A small self-supervised image encoder, trained from scratch: layers 8, 45211 training examples.
Rows from expert 7 of block 3, named by matrix and row number. Rows with one number belong to one neuron. Each number is 50 + 12 x the weight over the matrix's rms, rounded and kept within 0 to 99. All counts start at 0.
# up: expert up (model.blocks.3.mlp.up, 8x256x256), inputs 148-184
# down: expert down (model.blocks.3.mlp.down, 8x256x256, transposed), outputs 148-184
up.72:51 49 51 50 49 51 49 49 49 50 48 50 49 50 50 50 50 50 50 49 50 50 50 49 50 50 50 50 49 50 50 50 49 50 50 51 50
up.74:49 50 50 49 51 50 50 49 50 49 50 50 50 50 50 50 50 50 51 49 50 49 50 50 50 50 50 50 51 49 49 50 50 50 49 51 49
up.76:49 50 49 52 51 50 51 50 50 49 49 50 50 51 50 50 49 50 51 51 50 50 50 49 50 50 50 51 49 50 50 50 49 51 50 49 49
up.78:51 49 51 49 49 50 50 50 51 49 51 50 51 50 51 49 49 49 50 49 50 50 50 49 50 50 50 50 50 49 50 50 50 50 50 50 51
up.85:50 50 51 50 49 51 51 50 50 50 50 49 50 50 51 50 50 51 51 50 50 51 50 50 50 51 50 51 49 50 49 50 50 50 49 51 49
up.88:50 51 49 50 51 51 50 50 50 49 49 50 49 50 50 50 50 50 51 50 50 52 51 50 50 50 50 52 50 49 50 49 49 50 51 50 48
up.93:52 50 50 50 48 51 51 50 50 51 50 51 50 49 51 50 51 51 50 51 49 51 51 49 49 50 50 48 50 50 51 50 49 49 49 50 50
up.94:50 50 50 51 48 49 51 50 50 50 50 50 49 49 50 50 50 50 49 49 51 50 51 50 49 51 50 51 49 50 51 50 50 50 50 51 49
up.95:50 49 51 50 50 50 49 50 49 50 50 49 51 50 49 50 51 50 51 51 50 50 50 50 50 51 50 49 49 51 49 50 50 50 50 49 51
up.96:50 50 50 50 49 50 51 50 50 51 50 50 49 49 50 50 50 50 49 49 51 49 50 49 49 51 50 50 49 50 50 51 50 50 50 50 49
up.97:50 50 48 50 50 51 51 50 52 51 52 50 51 50 51 51 50 50 51 49 51 50 50 50 50 50 51 49 50 49 50 50 50 50 49 51 50
up.99:51 50 49 49 48 49 51 50 50 50 50 50 50 49 50 51 50 50 49 50 50 50 51 50 50 51 50 50 50 50 50 50 49 50 50 51 50
up.101:50 50 50 49 51 50 50 50 51 49 51 49 51 50 50 50 49 51 51 51 50 49 51 50 50 50 51 50 50 50 51 49 50 50 50 50 49
up.102:50 50 49 49 50 50 50 51 49 49 51 50 51 50 49 50 50 50 51 51 50 49 49 51 50 50 50 50 51 50 50 50 51 50 50 50 51
up.105:50 51 50 51 50 50 49 50 50 49 51 50 50 50 50 50 48 48 50 49 50 50 50 51 50 50 50 51 50 50 51 50 51 50 49 49 50
up.106:50 50 49 50 51 51 51 51 50 49 50 49 50 50 52 50 50 51 50 49 50 50 50 50 50 50 50 50 50 50 50 50 51 50 49 50 50
up.109:66 51 28 40 45 61 55 46 53 36 57 72 66 26 82 77 74 66 45 66 31 41 60 24 00 99 48 20 19 58 56 38 46 00 22 54 49
up.111:50 50 50 49 51 49 50 50 51 49 51 50 51 50 50 50 48 50 50 51 50 50 50 49 50 50 51 51 50 50 50 50 51 50 49 50 50
up.114:49 50 50 49 50 49 51 51 50 50 49 51 49 50 50 50 49 52 51 50 50 50 51 50 50 50 51 51 49 51 51 49 50 50 49 52 49
up.115:51 49 51 51 49 50 50 50 49 50 50 50 51 50 51 50 50 50 50 49 50 50 50 50 50 50 50 49 50 50 50 50 50 50 50 51 51
up.118:50 50 50 50 51 51 49 50 49 49 49 49 50 50 50 49 51 50 50 50 49 49 50 50 50 51 50 49 50 50 50 51 50 50 51 49 50
up.120:50 51 49 49 49 50 50 50 51 49 50 49 50 50 51 50 50 51 50 50 51 51 51 50 50 50 49 50 50 50 51 49 50 50 50 50 49
up.121:50 50 50 49 50 50 50 50 51 49 51 50 50 49 49 50 48 50 51 50 50 50 51 50 50 50 51 51 51 51 50 49 50 50 49 51 49
up.123:51 51 50 49 47 52 51 49 49 51 51 50 51 48 50 52 52 49 48 50 51 50 50 50 49 52 49 49 49 50 49 51 50 48 50 51 52
up.126:51 49 50 49 49 49 51 50 50 51 50 51 50 50 50 50 51 50 50 50 51 51 51 49 49 51 49 50 49 50 50 50 49 50 49 51 49
up.127:50 51 51 51 50 51 50 50 50 50 51 50 50 50 49 50 49 50 49 50 51 51 50 50 50 50 51 51 50 50 50 51 49 50 50 48 50
up.130:51 49 51 50 50 50 49 49 50 50 51 49 51 52 49 51 50 49 50 51 50 49 50 50 50 50 51 50 49 50 49 50 50 50 50 49 50
up.131:50 50 50 51 51 50 50 51 50 50 50 50 50 50 50 50 50 50 51 49 51 49 49 51 50 50 50 48 50 50 50 51 50 50 49 50 50
up.132:50 48 50 49 50 50 50 49 50 50 50 50 50 51 51 50 50 50 50 49 52 50 51 50 50 50 50 49 50 49 49 49 50 51 48 51 49
up.134:99 29 00 19 00 54 99 99 99 60 99 00 99 00 65 71 99 54 24 00 99 25 17 00 00 99 15 99 00 09 54 67 96 00 00 99 58
up.137:49 50 50 51 50 51 50 50 49 50 49 50 50 50 49 50 49 50 50 51 50 51 50 50 50 50 50 50 49 51 49 50 51 50 50 48 50
up.138:50 50 50 50 49 50 50 50 51 50 49 50 49 52 50 50 49 49 50 50 50 51 50 49 50 50 50 51 49 50 50 49 50 50 49 50 49
up.140:50 51 50 50 50 50 50 51 51 51 51 50 50 50 49 50 50 50 50 51 50 50 50 50 50 50 50 50 50 49 50 49 51 50 50 53 48
up.144:50 50 51 49 49 50 50 49 51 50 50 50 51 50 50 50 50 51 49 51 50 50 49 50 50 50 51 49 50 50 51 50 50 50 51 50 51
up.145:51 49 50 48 49 50 51 50 50 51 50 50 51 51 50 50 51 50 49 50 50 50 50 49 50 50 50 50 50 50 50 50 50 51 49 49 49
up.149:50 49 50 50 49 50 51 50 50 50 52 50 50 51 50 51 51 49 50 50 49 50 50 50 50 50 49 50 50 51 49 49 51 50 50 50 49
up.151:50 50 50 51 50 50 50 51 51 51 49 50 50 50 51 50 49 51 49 50 51 51 50 50 50 50 50 50 50 49 51 50 50 50 50 49 51
up.153:49 51 50 50 50 51 49 50 49 50 49 51 49 49 49 51 50 49 50 50 50 51 51 50 50 51 51 51 50 49 49 50 49 50 50 50 48
up.154:52 45 42 00 31 73 82 00 07 22 60 43 56 04 99 95 63 52 32 81 53 60 37 00 00 99 26 02 00 78 50 45 65 00 26 45 00
up.157:50 51 50 50 50 49 50 50 50 50 50 50 49 50 50 50 50 50 50 51 51 51 51 48 50 50 50 52 49 50 51 49 50 50 50 49 49
up.158:50 49 51 50 50 49 50 49 50 50 50 49 50 50 50 50 50 50 50 49 49 50 50 50 50 50 50 50 50 50 50 51 50 50 50 51 50
down.72:50 53 49 51 48 50 51 50 51 49 51 50 49 52 51 50 50 51 50 49 51 51 49 49 50 50 50 50 49 50 50 50 49 51 49 51 49
down.74:51 51 50 50 49 50 50 50 51 50 50 50 50 51 49 49 50 50 49 50 52 51 49 49 51 49 51 50 50 51 51 50 50 49 50 50 50
down.76:51 50 51 49 50 49 49 50 51 49 51 50 50 49 49 50 51 49 50 50 50 50 50 50 50 50 50 50 51 49 49 49 50 50 51 50 50
down.78:49 49 50 50 50 50 50 50 50 52 49 50 50 49 49 51 52 49 50 50 50 50 50 51 50 51 49 50 50 50 49 50 51 51 50 49 50
down.85:50 51 50 50 50 51 51 49 50 50 50 50 49 52 51 49 50 51 49 50 52 50 49 49 51 50 50 50 50 50 50 49 51 50 50 50 50
down.88:51 50 49 49 49 50 50 49 50 50 50 50 51 51 50 51 50 49 50 50 51 49 49 50 49 50 50 49 50 50 50 50 51 49 50 49 50
down.93:49 50 50 49 51 49 50 50 50 50 50 50 50 49 49 50 50 51 50 50 50 50 50 51 50 50 49 51 51 50 50 50 49 49 50 50 50
down.94:50 50 51 50 50 49 49 50 50 50 50 49 49 49 50 51 50 50 50 50 51 51 49 49 51 50 49 51 51 51 49 50 51 49 50 50 50
down.95:50 50 50 49 49 49 50 49 51 50 50 50 49 50 50 51 50 50 50 50 51 51 50 50 50 49 50 51 51 49 49 50 50 50 50 51 49
down.96:50 50 49 49 50 49 49 50 51 52 49 50 49 49 50 50 49 50 49 50 51 50 50 49 50 51 49 50 49 51 50 50 50 49 50 49 50
down.97:50 50 50 50 50 50 49 49 51 50 50 51 49 50 50 49 49 50 49 51 50 50 49 49 50 50 49 51 50 50 50 50 51 50 49 51 49
down.99:50 50 50 49 49 49 49 50 50 50 50 49 50 49 49 51 50 49 49 50 51 50 49 50 50 51 50 50 51 51 50 49 51 50 50 49 51
down.101:50 49 50 50 51 50 49 49 49 51 48 50 50 49 51 50 50 50 50 50 50 50 50 50 50 50 49 50 49 51 49 50 50 51 50 49 51
down.102:51 51 50 50 50 50 50 49 50 50 50 50 49 50 50 49 52 50 51 50 50 51 51 50 50 50 51 51 49 49 50 51 49 50 50 51 48
down.105:50 49 49 49 49 50 50 50 50 51 49 51 51 49 50 50 51 51 50 50 50 50 50 49 50 49 51 50 49 50 51 50 50 49 50 51 50
down.106:51 51 50 51 50 50 49 50 50 50 50 50 50 50 50 49 49 50 50 51 50 49 51 49 49 50 50 51 50 51 50 49 50 49 50 50 50
down.109:60 47 20 60 23 58 08 12 39 74 55 53 16 46 48 39 54 44 35 71 78 79 29 40 43 51 25 95 61 36 76 20 83 00 88 39 55
down.111:50 48 50 50 50 50 49 50 49 52 50 50 51 50 50 49 51 50 50 49 49 51 52 51 50 51 49 50 49 50 50 50 49 51 50 49 49
down.114:49 49 50 50 49 51 49 50 51 50 50 49 50 49 50 50 51 50 50 51 51 51 50 49 52 50 49 51 50 50 50 50 50 50 49 50 49
down.115:50 50 50 50 49 49 49 48 51 50 51 49 49 51 50 49 50 50 49 51 50 50 50 50 51 51 49 51 50 50 50 50 49 49 50 50 49
down.118:50 51 50 50 49 49 50 50 50 49 51 51 49 50 50 51 50 50 50 50 51 52 49 50 50 50 51 50 50 50 49 50 49 51 50 51 50
down.120:50 49 50 51 49 51 50 49 50 51 49 50 50 50 51 51 50 49 48 51 50 48 50 50 51 51 50 49 51 50 49 49 51 51 49 50 50
down.121:51 49 49 50 51 49 50 50 50 52 49 50 51 50 50 49 50 51 50 50 51 50 51 50 49 49 50 50 48 50 50 50 50 50 50 49 50
down.123:49 50 50 49 48 51 49 50 51 51 50 50 49 48 49 49 50 48 51 50 50 50 50 50 52 49 48 51 51 49 50 50 52 47 49 48 49
down.126:49 49 50 49 49 49 49 50 50 51 50 50 49 49 50 50 50 51 50 49 50 50 50 49 50 51 49 51 50 51 50 49 50 49 50 49 50
down.127:50 48 50 49 50 50 49 51 50 50 50 49 51 49 50 50 51 48 50 50 49 49 50 49 49 51 49 50 50 50 50 50 51 49 51 50 51
down.130:50 51 50 50 49 50 50 50 50 50 51 50 50 48 50 50 51 51 50 49 51 51 50 50 51 50 50 51 51 50 49 50 50 50 50 51 50
down.131:50 50 50 50 50 49 49 49 51 50 50 50 50 49 50 49 50 50 50 51 50 51 50 49 51 50 50 52 49 50 50 50 49 49 50 50 50
down.132:50 51 50 51 49 51 50 50 50 50 50 50 50 50 50 49 50 51 49 51 50 50 50 50 51 50 50 50 50 50 50 50 50 49 50 49 51
down.134:00 99 00 47 11 05 00 30 02 99 27 13 19 00 99 99 00 88 00 00 99 00 12 00 26 99 00 99 99 00 99 00 47 00 84 34 00
down.137:51 49 50 49 49 49 49 49 50 49 51 50 49 49 50 51 51 50 50 49 49 51 50 50 49 50 50 51 51 50 50 50 50 49 51 52 51
down.138:50 51 50 49 50 51 50 49 50 52 50 51 50 49 50 50 52 51 50 50 50 49 50 50 50 49 50 49 50 50 51 51 50 50 50 50 50
down.140:50 50 49 50 50 51 51 49 50 50 49 50 50 50 50 49 50 50 50 50 49 50 49 50 51 50 49 51 51 50 50 50 49 50 50 49 50
down.144:49 49 50 51 50 51 50 50 49 51 49 51 50 50 50 49 49 50 50 49 50 49 51 51 49 50 49 50 50 50 50 51 50 50 50 49 50
down.145:49 51 51 51 50 51 50 49 50 49 50 50 49 49 50 49 51 50 50 49 50 49 49 51 51 50 50 50 50 50 50 50 50 50 50 51 50
down.149:50 50 49 50 50 51 50 50 51 51 50 51 49 49 50 49 49 51 50 50 50 50 50 49 50 50 50 50 50 50 51 50 50 49 50 50 50
down.151:50 49 51 50 50 51 49 49 49 50 50 50 50 51 49 51 51 48 52 50 49 49 50 51 50 51 49 49 50 49 49 50 51 51 50 52 50
down.153:51 50 49 49 50 50 50 50 51 50 50 50 50 50 50 50 49 49 50 50 51 50 49 49 50 50 50 50 49 50 51 50 50 49 51 50 51
down.154:92 61 00 00 19 26 63 00 99 59 37 44 86 01 00 00 71 01 00 00 99 40 25 00 99 91 64 60 99 80 71 19 99 00 99 00 76
down.157:50 49 50 49 49 50 50 49 51 51 51 50 51 49 50 50 50 49 49 50 50 49 50 51 50 50 50 49 51 50 50 50 49 49 50 50 50
down.158:50 52 49 51 49 51 51 51 50 50 51 51 49 51 50 50 51 51 49 50 51 50 50 49 50 51 51 49 49 49 50 50 48 50 50 50 50