{"translate": 0.12, "fused_qkv": false, "parallel_block": false, "width": 256, "projector_hidden": 512}
Rows from block 3 of a small self-supervised image encoder, named by matrix and row number. Rows with one number within an expert belong to one neuron, the router's apart. Each number is 128 + 24 x the weight over its row's rms, rounded and kept within 0 to 255. All counts start at 0. Numbers have three digits each. After the name is the row's rms in percent of the matrix's.
Before each expert's rows are labels from the 100 images, of 14848, where the router gives the expert most weight on average: "colour at peak" is the nearest of a few named colours to the mean colour under the peak. Only what is clearly more common there than usual is listed. The data: photos of plants and fungi (iNaturalist). In brackets: how many of the 100.
# router: slot weights (model.blocks.3.mlp.router.weight, 8x256), inputs 148-184
# up: expert up (model.blocks.3.mlp.up, 8x256x256), inputs 148-184
# down: expert down (model.blocks.3.mlp.down, 8x256x256, transposed), outputs 148-184

# expert 4
colour at peak: pink (34)
router.4 099:135125188104140102141115123163135137155116162152128126119111173129122089138134108109153144050137122141173137132
up.6 637:120125142123139117138110115114116125099103103111143114121122123152177136038192125160122137102136114086135138093
down.6 426:182147143140140164110143121141123084124115108097104123110153160108089086131164140124126135128109135107108138116
up.9 253:106119136114128119159113117103113100141124097125129102129126134142153122038184122139108135106163119078116140078
down.9 296:119111166127114127108121118157096075108146092103141131121158135158160099130145113132098160142127178111119144123
up.62 245:110146144113145133142114136097139119146091095113125131121137148115183145069179138153151140106122101087123120106
down.62 286:142142115146116121152128144155105133121131052126139138123147135149119124134124137101085154113127147110107154149
up.78 599:113145116113131151134115136105133128131095079128135113131147126103160132046186138153136132106124117076136124101
down.78 522:133142148127170158147137137137143108118100135106127169089100153156157160136132144119126093140143061100132142105
up.91 127:117147137119142148129124117111112098119107123098159126109147144111160114080191121142108153114150124092132123097
down.91 277:154169130171124124138142173107111118135108121132130106112143155111116152104140104056147124131140162158118137094
up.96 010:125090150112125106161084113149112101114093113095135116130108148111126101111155120142125136103119075100103112112
down.96 020:123133119124160153116137141136095089103136136113089146101168149149138126150112124142125143107165134131132103116
up.115 045:115116143138141131147118127096125118128091084119118140124112140121178135037165138169128122124128100088142130074
down.115 055:127100140119157132121160128126083129087084089110160162116136138146138152149164150133128123137134138078183168148
up.125 452:128123134129114133119107127100121131134091107128154100137147138122130141068200139127127133118141126074111132124
down.125 487:122104118086157133141136129114118139128121089154133175168144110169163123093111113112083162076192164143087133105
up.130 377:110119150114126130134101107088120105122095100113152123148120121131173138053191152146134132143130105096103139117
down.130 394:173167106130168133156141137140066096157127066092149114115154116126130125108111134140112150113175150128137168138
up.138 247:116139118137116126129154121118127120160131106127147120106141111131168139016186127147116159142130103065120116100
down.138 186:157072136126147114104142126131118126119105143147155122099143149152145118116108097169134120096157096117106124141
up.142 101:103128132115108103150124117117129104121088122148138130126140102121136133002178157158109125145145099089121162084
down.142 091:147132166124195133109144105133117072104168117122148156133114136113114101124145133135162093140149100089141114136
up.149 006:091138119129151112128145112104129102098093115130135108132116126173174125119154123187097156114156115108131145073
down.149 009:144112094100172133138135110115117091110129076121148188128151153110139122142156156067131107147150117117107159143
up.156 444:136121145115137160137106120099110110147076107107138127153150151117185127092173113142113129137157094135125139109
down.156 503:146105130183113121124134153130140143101127143103107162141169153101102153114132140116095133145133072146088127123
up.158 472:138154093130140136111130125100109093150112135132123111126159115160175117113183123114112140108152145114136117104
down.158 455:155146138129134137143136159108146123147117102120136125098126135099127160148113126066134119146135126154121125134
up.171 007:159121092133136098151111108124183085143117105124206143128151127133142127119139144170091108122119085114114174124
down.171 008:113114108141131112096129131131102144129154124164119121117149150126117125122142116121175141148123113114122113164
up.175 006:120148146131091096153106091118138078118113107138183125114123151142155138121134116172103123090146119115141162123
down.175 009:132148077098120104138120159098096090101130120083136161120162162164149116141178142118139117145149138109136150161
up.177 414:093128139129144117132119145073106128126098139130111113125117154116169084071183126118098147120143086107100133065
down.177 457:118131118134171112139178174136054100102145118101136143126134153125151160115133137123121148139136162120164120104

# expert 6
colour at peak: blue (33); cyan (29)
router.6 148:109150086138134133137158149092135138125130143127101107131133120108101118104133115131120131146151119069082121083
up.24 082:153107153121120114118100120167124130105124110168192121141150140128159112049174158089126143092124125097158157139
down.24 120:129157147137151123047134130181098082118124106118158132104142108126134150100098116149134181072106140099167139079
up.32 324:140110153104100132124114117165127125141090111150153117147167121126146124101160128088137144109143150119148162131
down.32 371:148114102138149103144133129155138116125122148143113128124123168102125086109078117174146105091124096183131111074
up.35 539:151112140105122133139098107126111137129117110150167141133134125129150131084184140099122135095129135097146176151
down.35 497:101142114104128109079089122151111130123164131121137145095113150106109106105153094067131143128120137109132108143
up.47 198:133116136138118117108124119129122131129104111175167114148132118098122139097137152094136156095131120121163161165
down.47 232:091114193120139138063140143207114115110146119103144138096120121136146107116126147122129139069130135125174150109
up.55 186:153098162101106158112082118127113143131081141152169119136109121129159114112201146092124126096142146134123158126
down.55 242:126121151133152125115153155159112166133106132111142112114099116100142103125110166112111147116152127120111147088
up.56 067:120110154126121137138131134142110144130091102141150150171136134157152124028154132112140148126117133129161162171
down.56 111:074134165112173144114137146159077104120134107087154147118128118122144118119137128141113149083142143105142133093
up.64 299:139112150139116154152121126137128091147101146171144138137148088163181134048168137136134116119097133105145157153
down.64 304:130131176112111115131135172127129102114134126090125161140102173138110127118106118178143139119133138114165160135
up.74 340:156091152108116107138120132126132139128103108171167131141098124130183089086181152120130120095107103111127203136
down.74 369:118139100101109090091143136140112133124132131100162141111088123138078119110104126098147130103103146122121152122
up.87 633:154125123106123144139096109102107119122102119149171130136163132141148133091162154094146152098133126124146131173
down.87 467:133152098182130136104119168138168110079119130122105112112123168135138137092117121123133079102119133103135125120
up.103 409:144108147102123157125106129093123147125091111163155108143126118119166110116193161098149127098119143133144152138
down.103 517:125120112117129089099127144156110091106148146158160121115105115067119112146124144099152147093113160097171121098
up.118 009:138114156098108124153119125128122151154092098117149142136140148135124123042172175096127157109125144095132179162
down.118 010:081096161126140117100115118170139124091109130115124155096110138116124132116103113133140119077111135081102121058
up.139 034:163106162092126129128111100117119098132103097168130151151145136128114186102125132089136148116144148103171123191
down.139 033:136135163128098160145104120125146123130127112117128130114151122172146085153092146165112157122171081179122134128
up.146 597:144114120117102102133127121181106101136091099130173139146142127127146128088144166079129135136119127097142161130
down.146 489:132078123099162106092134134136142145167106128078134137105082137118121127135129119065151162072162131099123123160
up.152 346:161114155102121138121097098134116103132103085150134123143116140148133159077130132105151119098134169093148120172
down.152 353:129132152114111087114157142162107130097150107104146176075097127145164116106125145136124154088127110088130138117
up.164 228:141093141115127142124092129165133131138092121155160123156111126127173103050176132080166138104157147087137147143
down.164 281:091103158127153137109146139160105072113136119135149145112119098125142098124110130153123158065159138094151155130
up.187 155:133109147126102123141135144120125154143128143157172104132150120140145104055164121149125127087110131118142169164
down.187 185:124138126141117093081118142129151122095150156072133126093075129137088139205124153137119140122151159102133140118
up.189 422:136089151096099156129096121089111144139095121141182128141124144132136114088190145104129124101131136134132187161
down.189 391:145103115084104081079133147121083110127146137142156145084102138101076111153146132095147161106135154095157157131

# expert 2
colour at peak: black (100)
router.2 104:116117152105120105096133170144109163134107120115140104079130132145135111126135144136110157106152086097133115135
up.3 239:153114135134125140133144135126158152124130153201146118174121138111116130078168104094121109147097125108117140119
down.3 278:120187132139169110137144110105131117090121213172119121150110135138139129099165105134155104103152129133122124135
up.46 238:155112144132139149129126157121143136161099154185124152175137147112107131055162090071131117117121115093112118132
down.46 230:173173136084123122145094133115144120103141139136117130088141138153158127116110105160117119092139126095124110131
up.55 205:143120120100113114138157118144141131132102112163116127177120139124150113079160109074117123125109112120094183083
down.55 234:140149144100140097099132089126160133074149128124168146113084140133120123144132125131124107084148147165150086108
up.66 299:131104142119126178142144137105145126151099166170121139153135120129152119061201107088115123116138103080119153139
down.66 223:132176148103085144120117117105129097096126116098173114091111162147134157150151094106128113071136156126148137175
up.72 070:127129128124127128130129144104131139103117168176147129169099170116115109047172122086121136108125113104130158112
down.72 079:112146123133137125134114102112083075103111118143135102113092124104149152138099121115124178075091145152147128134
up.74 059:151134126142093131134141131128128136105158150167165130150114139137102131048170114084153112136111126087121111106
down.74 080:104150115131148114123105149108116125115114123162130117089112136104107145130143124104163138103132116142150103143
up.76 047:110105157118125149142094141092140127135119120164110136161141142127121111048184143086119111144108137132125132109
down.76 081:133167077141093117127151177098125137115119160138161141127118126098145140129157146100156116123148100110128143127
up.80 288:108120147132159171123112137114156114112108148170154116175118146114129120071186134111131136121098145123108141142
down.80 352:128162138114146119125120110119126090100129104128085102086136145161108119114124158144120155089186144129138107162
up.81 300:146135131141124160146143167104158146148113158177128142158137121118145119041180118095125100131120095077112124122
down.81 231:158181125097089080138101136112158136100162178156134112081119145153098125165087084111134155133124155121121121166
up.83 388:100116142108135163120120116087141123122088144156132146186164160091129104099180132109142133117108145125127144117
down.83 556:148148098116147165140137141121117114160134155112095143111139099090125101096155141152146135156129113098134141142
up.93 285:124100140122106145141120145123140123136100162178126124147133134138123119072181119092111126119126127109128145143
down.93 255:122134134112085093092114105130135129096150119148136123116111153121139138163108089094132157128118156146182087119
up.95 269:118120133107127169142139131105143144132117169158133124180128151132123124065191106076129117137118135102131150140
down.95 319:097148114112153133119136085088159097087133122133109129099105154124173149124097110122120157133133150134130102153
up.96 006:113121125129148149134104126102146122096105136170096119164098138140113150029180126089122125137114141103127158121
down.96 005:156116109129170140136146111112107139137135137140156157096141136113140162169127081109119106098130090147138103120
up.112 238:138127124115111159150146137117154129127129164181133124168086141152147121049177095086120118130105137097120154112
down.112 122:118186102132129107131132163087127127113153192194137160146134120113172147099140110119115119142125089102112143110
up.115 025:116130122130124143137116125124130149092129124181131110155122162142107114014153134107117120133129128092119124108
down.115 022:150113131089134101080086126086114115121121121145119107107093123169104112176134104095134123116168146152151103151
up.120 255:131114125123125125139146147129126170128121162185135122141112132129130117083139095092126152132142127093099138152
down.120 201:130157097145187113129123137091146123138135157142104143102145090154146128115126109117119117115112070122103112106
up.129 006:139087135134150152132136163112165125156110189189147132151098153140109106123145095097153112126107127132101162143
down.129 009:129222105146161121137141091116114101120145156154089087130095142112122137122078136131131148138129137126125187153

# expert 7
colour at peak: grey (76)
router.7 073:096145147123137139135152108126118131121126116113135090108131159144138143186111135156150139061180129143145139159
up.1 005:109108106134101126127147112049174147183129143121116144111071129090126170128133178050160111149118123115120134147
down.1 005:137140178128105113131119124174138150088158121097136159148177135144143102121120105155051125140144101155098181102
up.2 005:136087149106101097133112217139123109103142126159093137160104165175134070132138217148116137164095146130104180134
down.2 006:118130124141131171109119117178120145150109148081125146109154147071139146139129065086121116136117145109144084100
up.3 007:098112098066111154144129097105140128150128088129153130113134107105088144120145132138105141142176178132113120143
down.3 006:141139160132123127127098134131114181077099112075086117145105132177168140140100114140090124096111132108136108124
up.5 005:150063134138109097114098132141089129099132144118120133108089158126155100118137081149116144129131097133102168092
down.5 006:121211108154103165156150110122177150111190149132166154102141136144123105159118151091115125126128137128133139156
up.9 005:151117153056103126127121148112130149142118143139125062139142114145110094143133155096153131108132160116096188171
down.9 006:137091124177123133118083131143151104138156128108150157105126165101160160149150101123091113107128148139125120062
up.12 005:100129110106167142144109098098150080116171144124144136155171139088099136111138123123112112124097131124142114148
down.12 005:128107128145162126088142114160077138149075108183113163116132117146153146140107125139160136091132165142114109131
up.16 006:137153161171105118124150143128141149080097112129091163119095142183164100117120128122141147155084088113154125084
down.16 005:139132098114141148122151129151067185163165121085133101136173122044117127119093114113123118161124157106134149163
up.17 005:108125112114094128134113125098099136129130075123127103126108126118120127136120133145125171111158162137165095173
down.17 006:139123139126130116110115122137138135141127137113086119135150081110153108065129145137106128114146083107114109101
up.21 006:144120107093077118154155148137108158139097150138142132101122175145139089107161100103100122131139109114102162083
down.21 006:120134107076119096103138132166113119110084109147113132089103163127103105140172110169139145114116135129124114124
up.26 005:145113153082048135125115137143123145142148115125124126130116092148114110129132159089123134107123132134162140145
down.26 006:103168134168139141172125146138147148113113159132130185110140142144135142166139101138084132150140098124093138095
up.27 005:126130146143190127155155122085151135129124111136083144143120095127122133131138114137153135097163164125114103128
down.27 006:162106129090110127098116135150116120152089152136168096146122098113132129057161159130061121169106092141118127098
up.32 006:146142107133114138179123103151091156119108104114153133135176156123169117099158140161073149150119085125126145082
down.32 009:110099125116133104103161102166110117131120112126095181119138143086123106151180106141106140138113100117128096097
up.33 005:112111136059145119155131134121160138155100104107126173124104134043150123136142136114135097143099121123124155125
down.33 005:142178144176143118123122128110147171108177124102114145126166144181131137109099151134090147117139122135132141142
up.37 014:145124093127127095156148145126117147109122149147122101115089134124135130124126089135089119134148122122129195115
down.37 006:117109125130080129089109132167151077146082154172142121107146156122086102131150123131158113134116151150123151107
up.42 006:130101105131130145188128122145147155140113129137136119145166152130136116101163142127108146128134116113087100106
down.42 006:112120087120110107105125117148117116120117126144124127111131162116116118154167106153137156151124141092113108111
up.43 007:108143158128147149131110155141135110118117145168102144155099167154167114108140148126127119096107099138132125105
down.43 006:139116140106150126118122140100099143128132122112093096116109158121089090139117091097113135133097142073112135114
up.49 005:109122154104115126134115154079157138138070103156066144122104132080131141133121113119160122111108142121149134144
down.49 005:135115149114147158109176135167144133154194148109144163157154100138147125092100135130074153161122126104093140127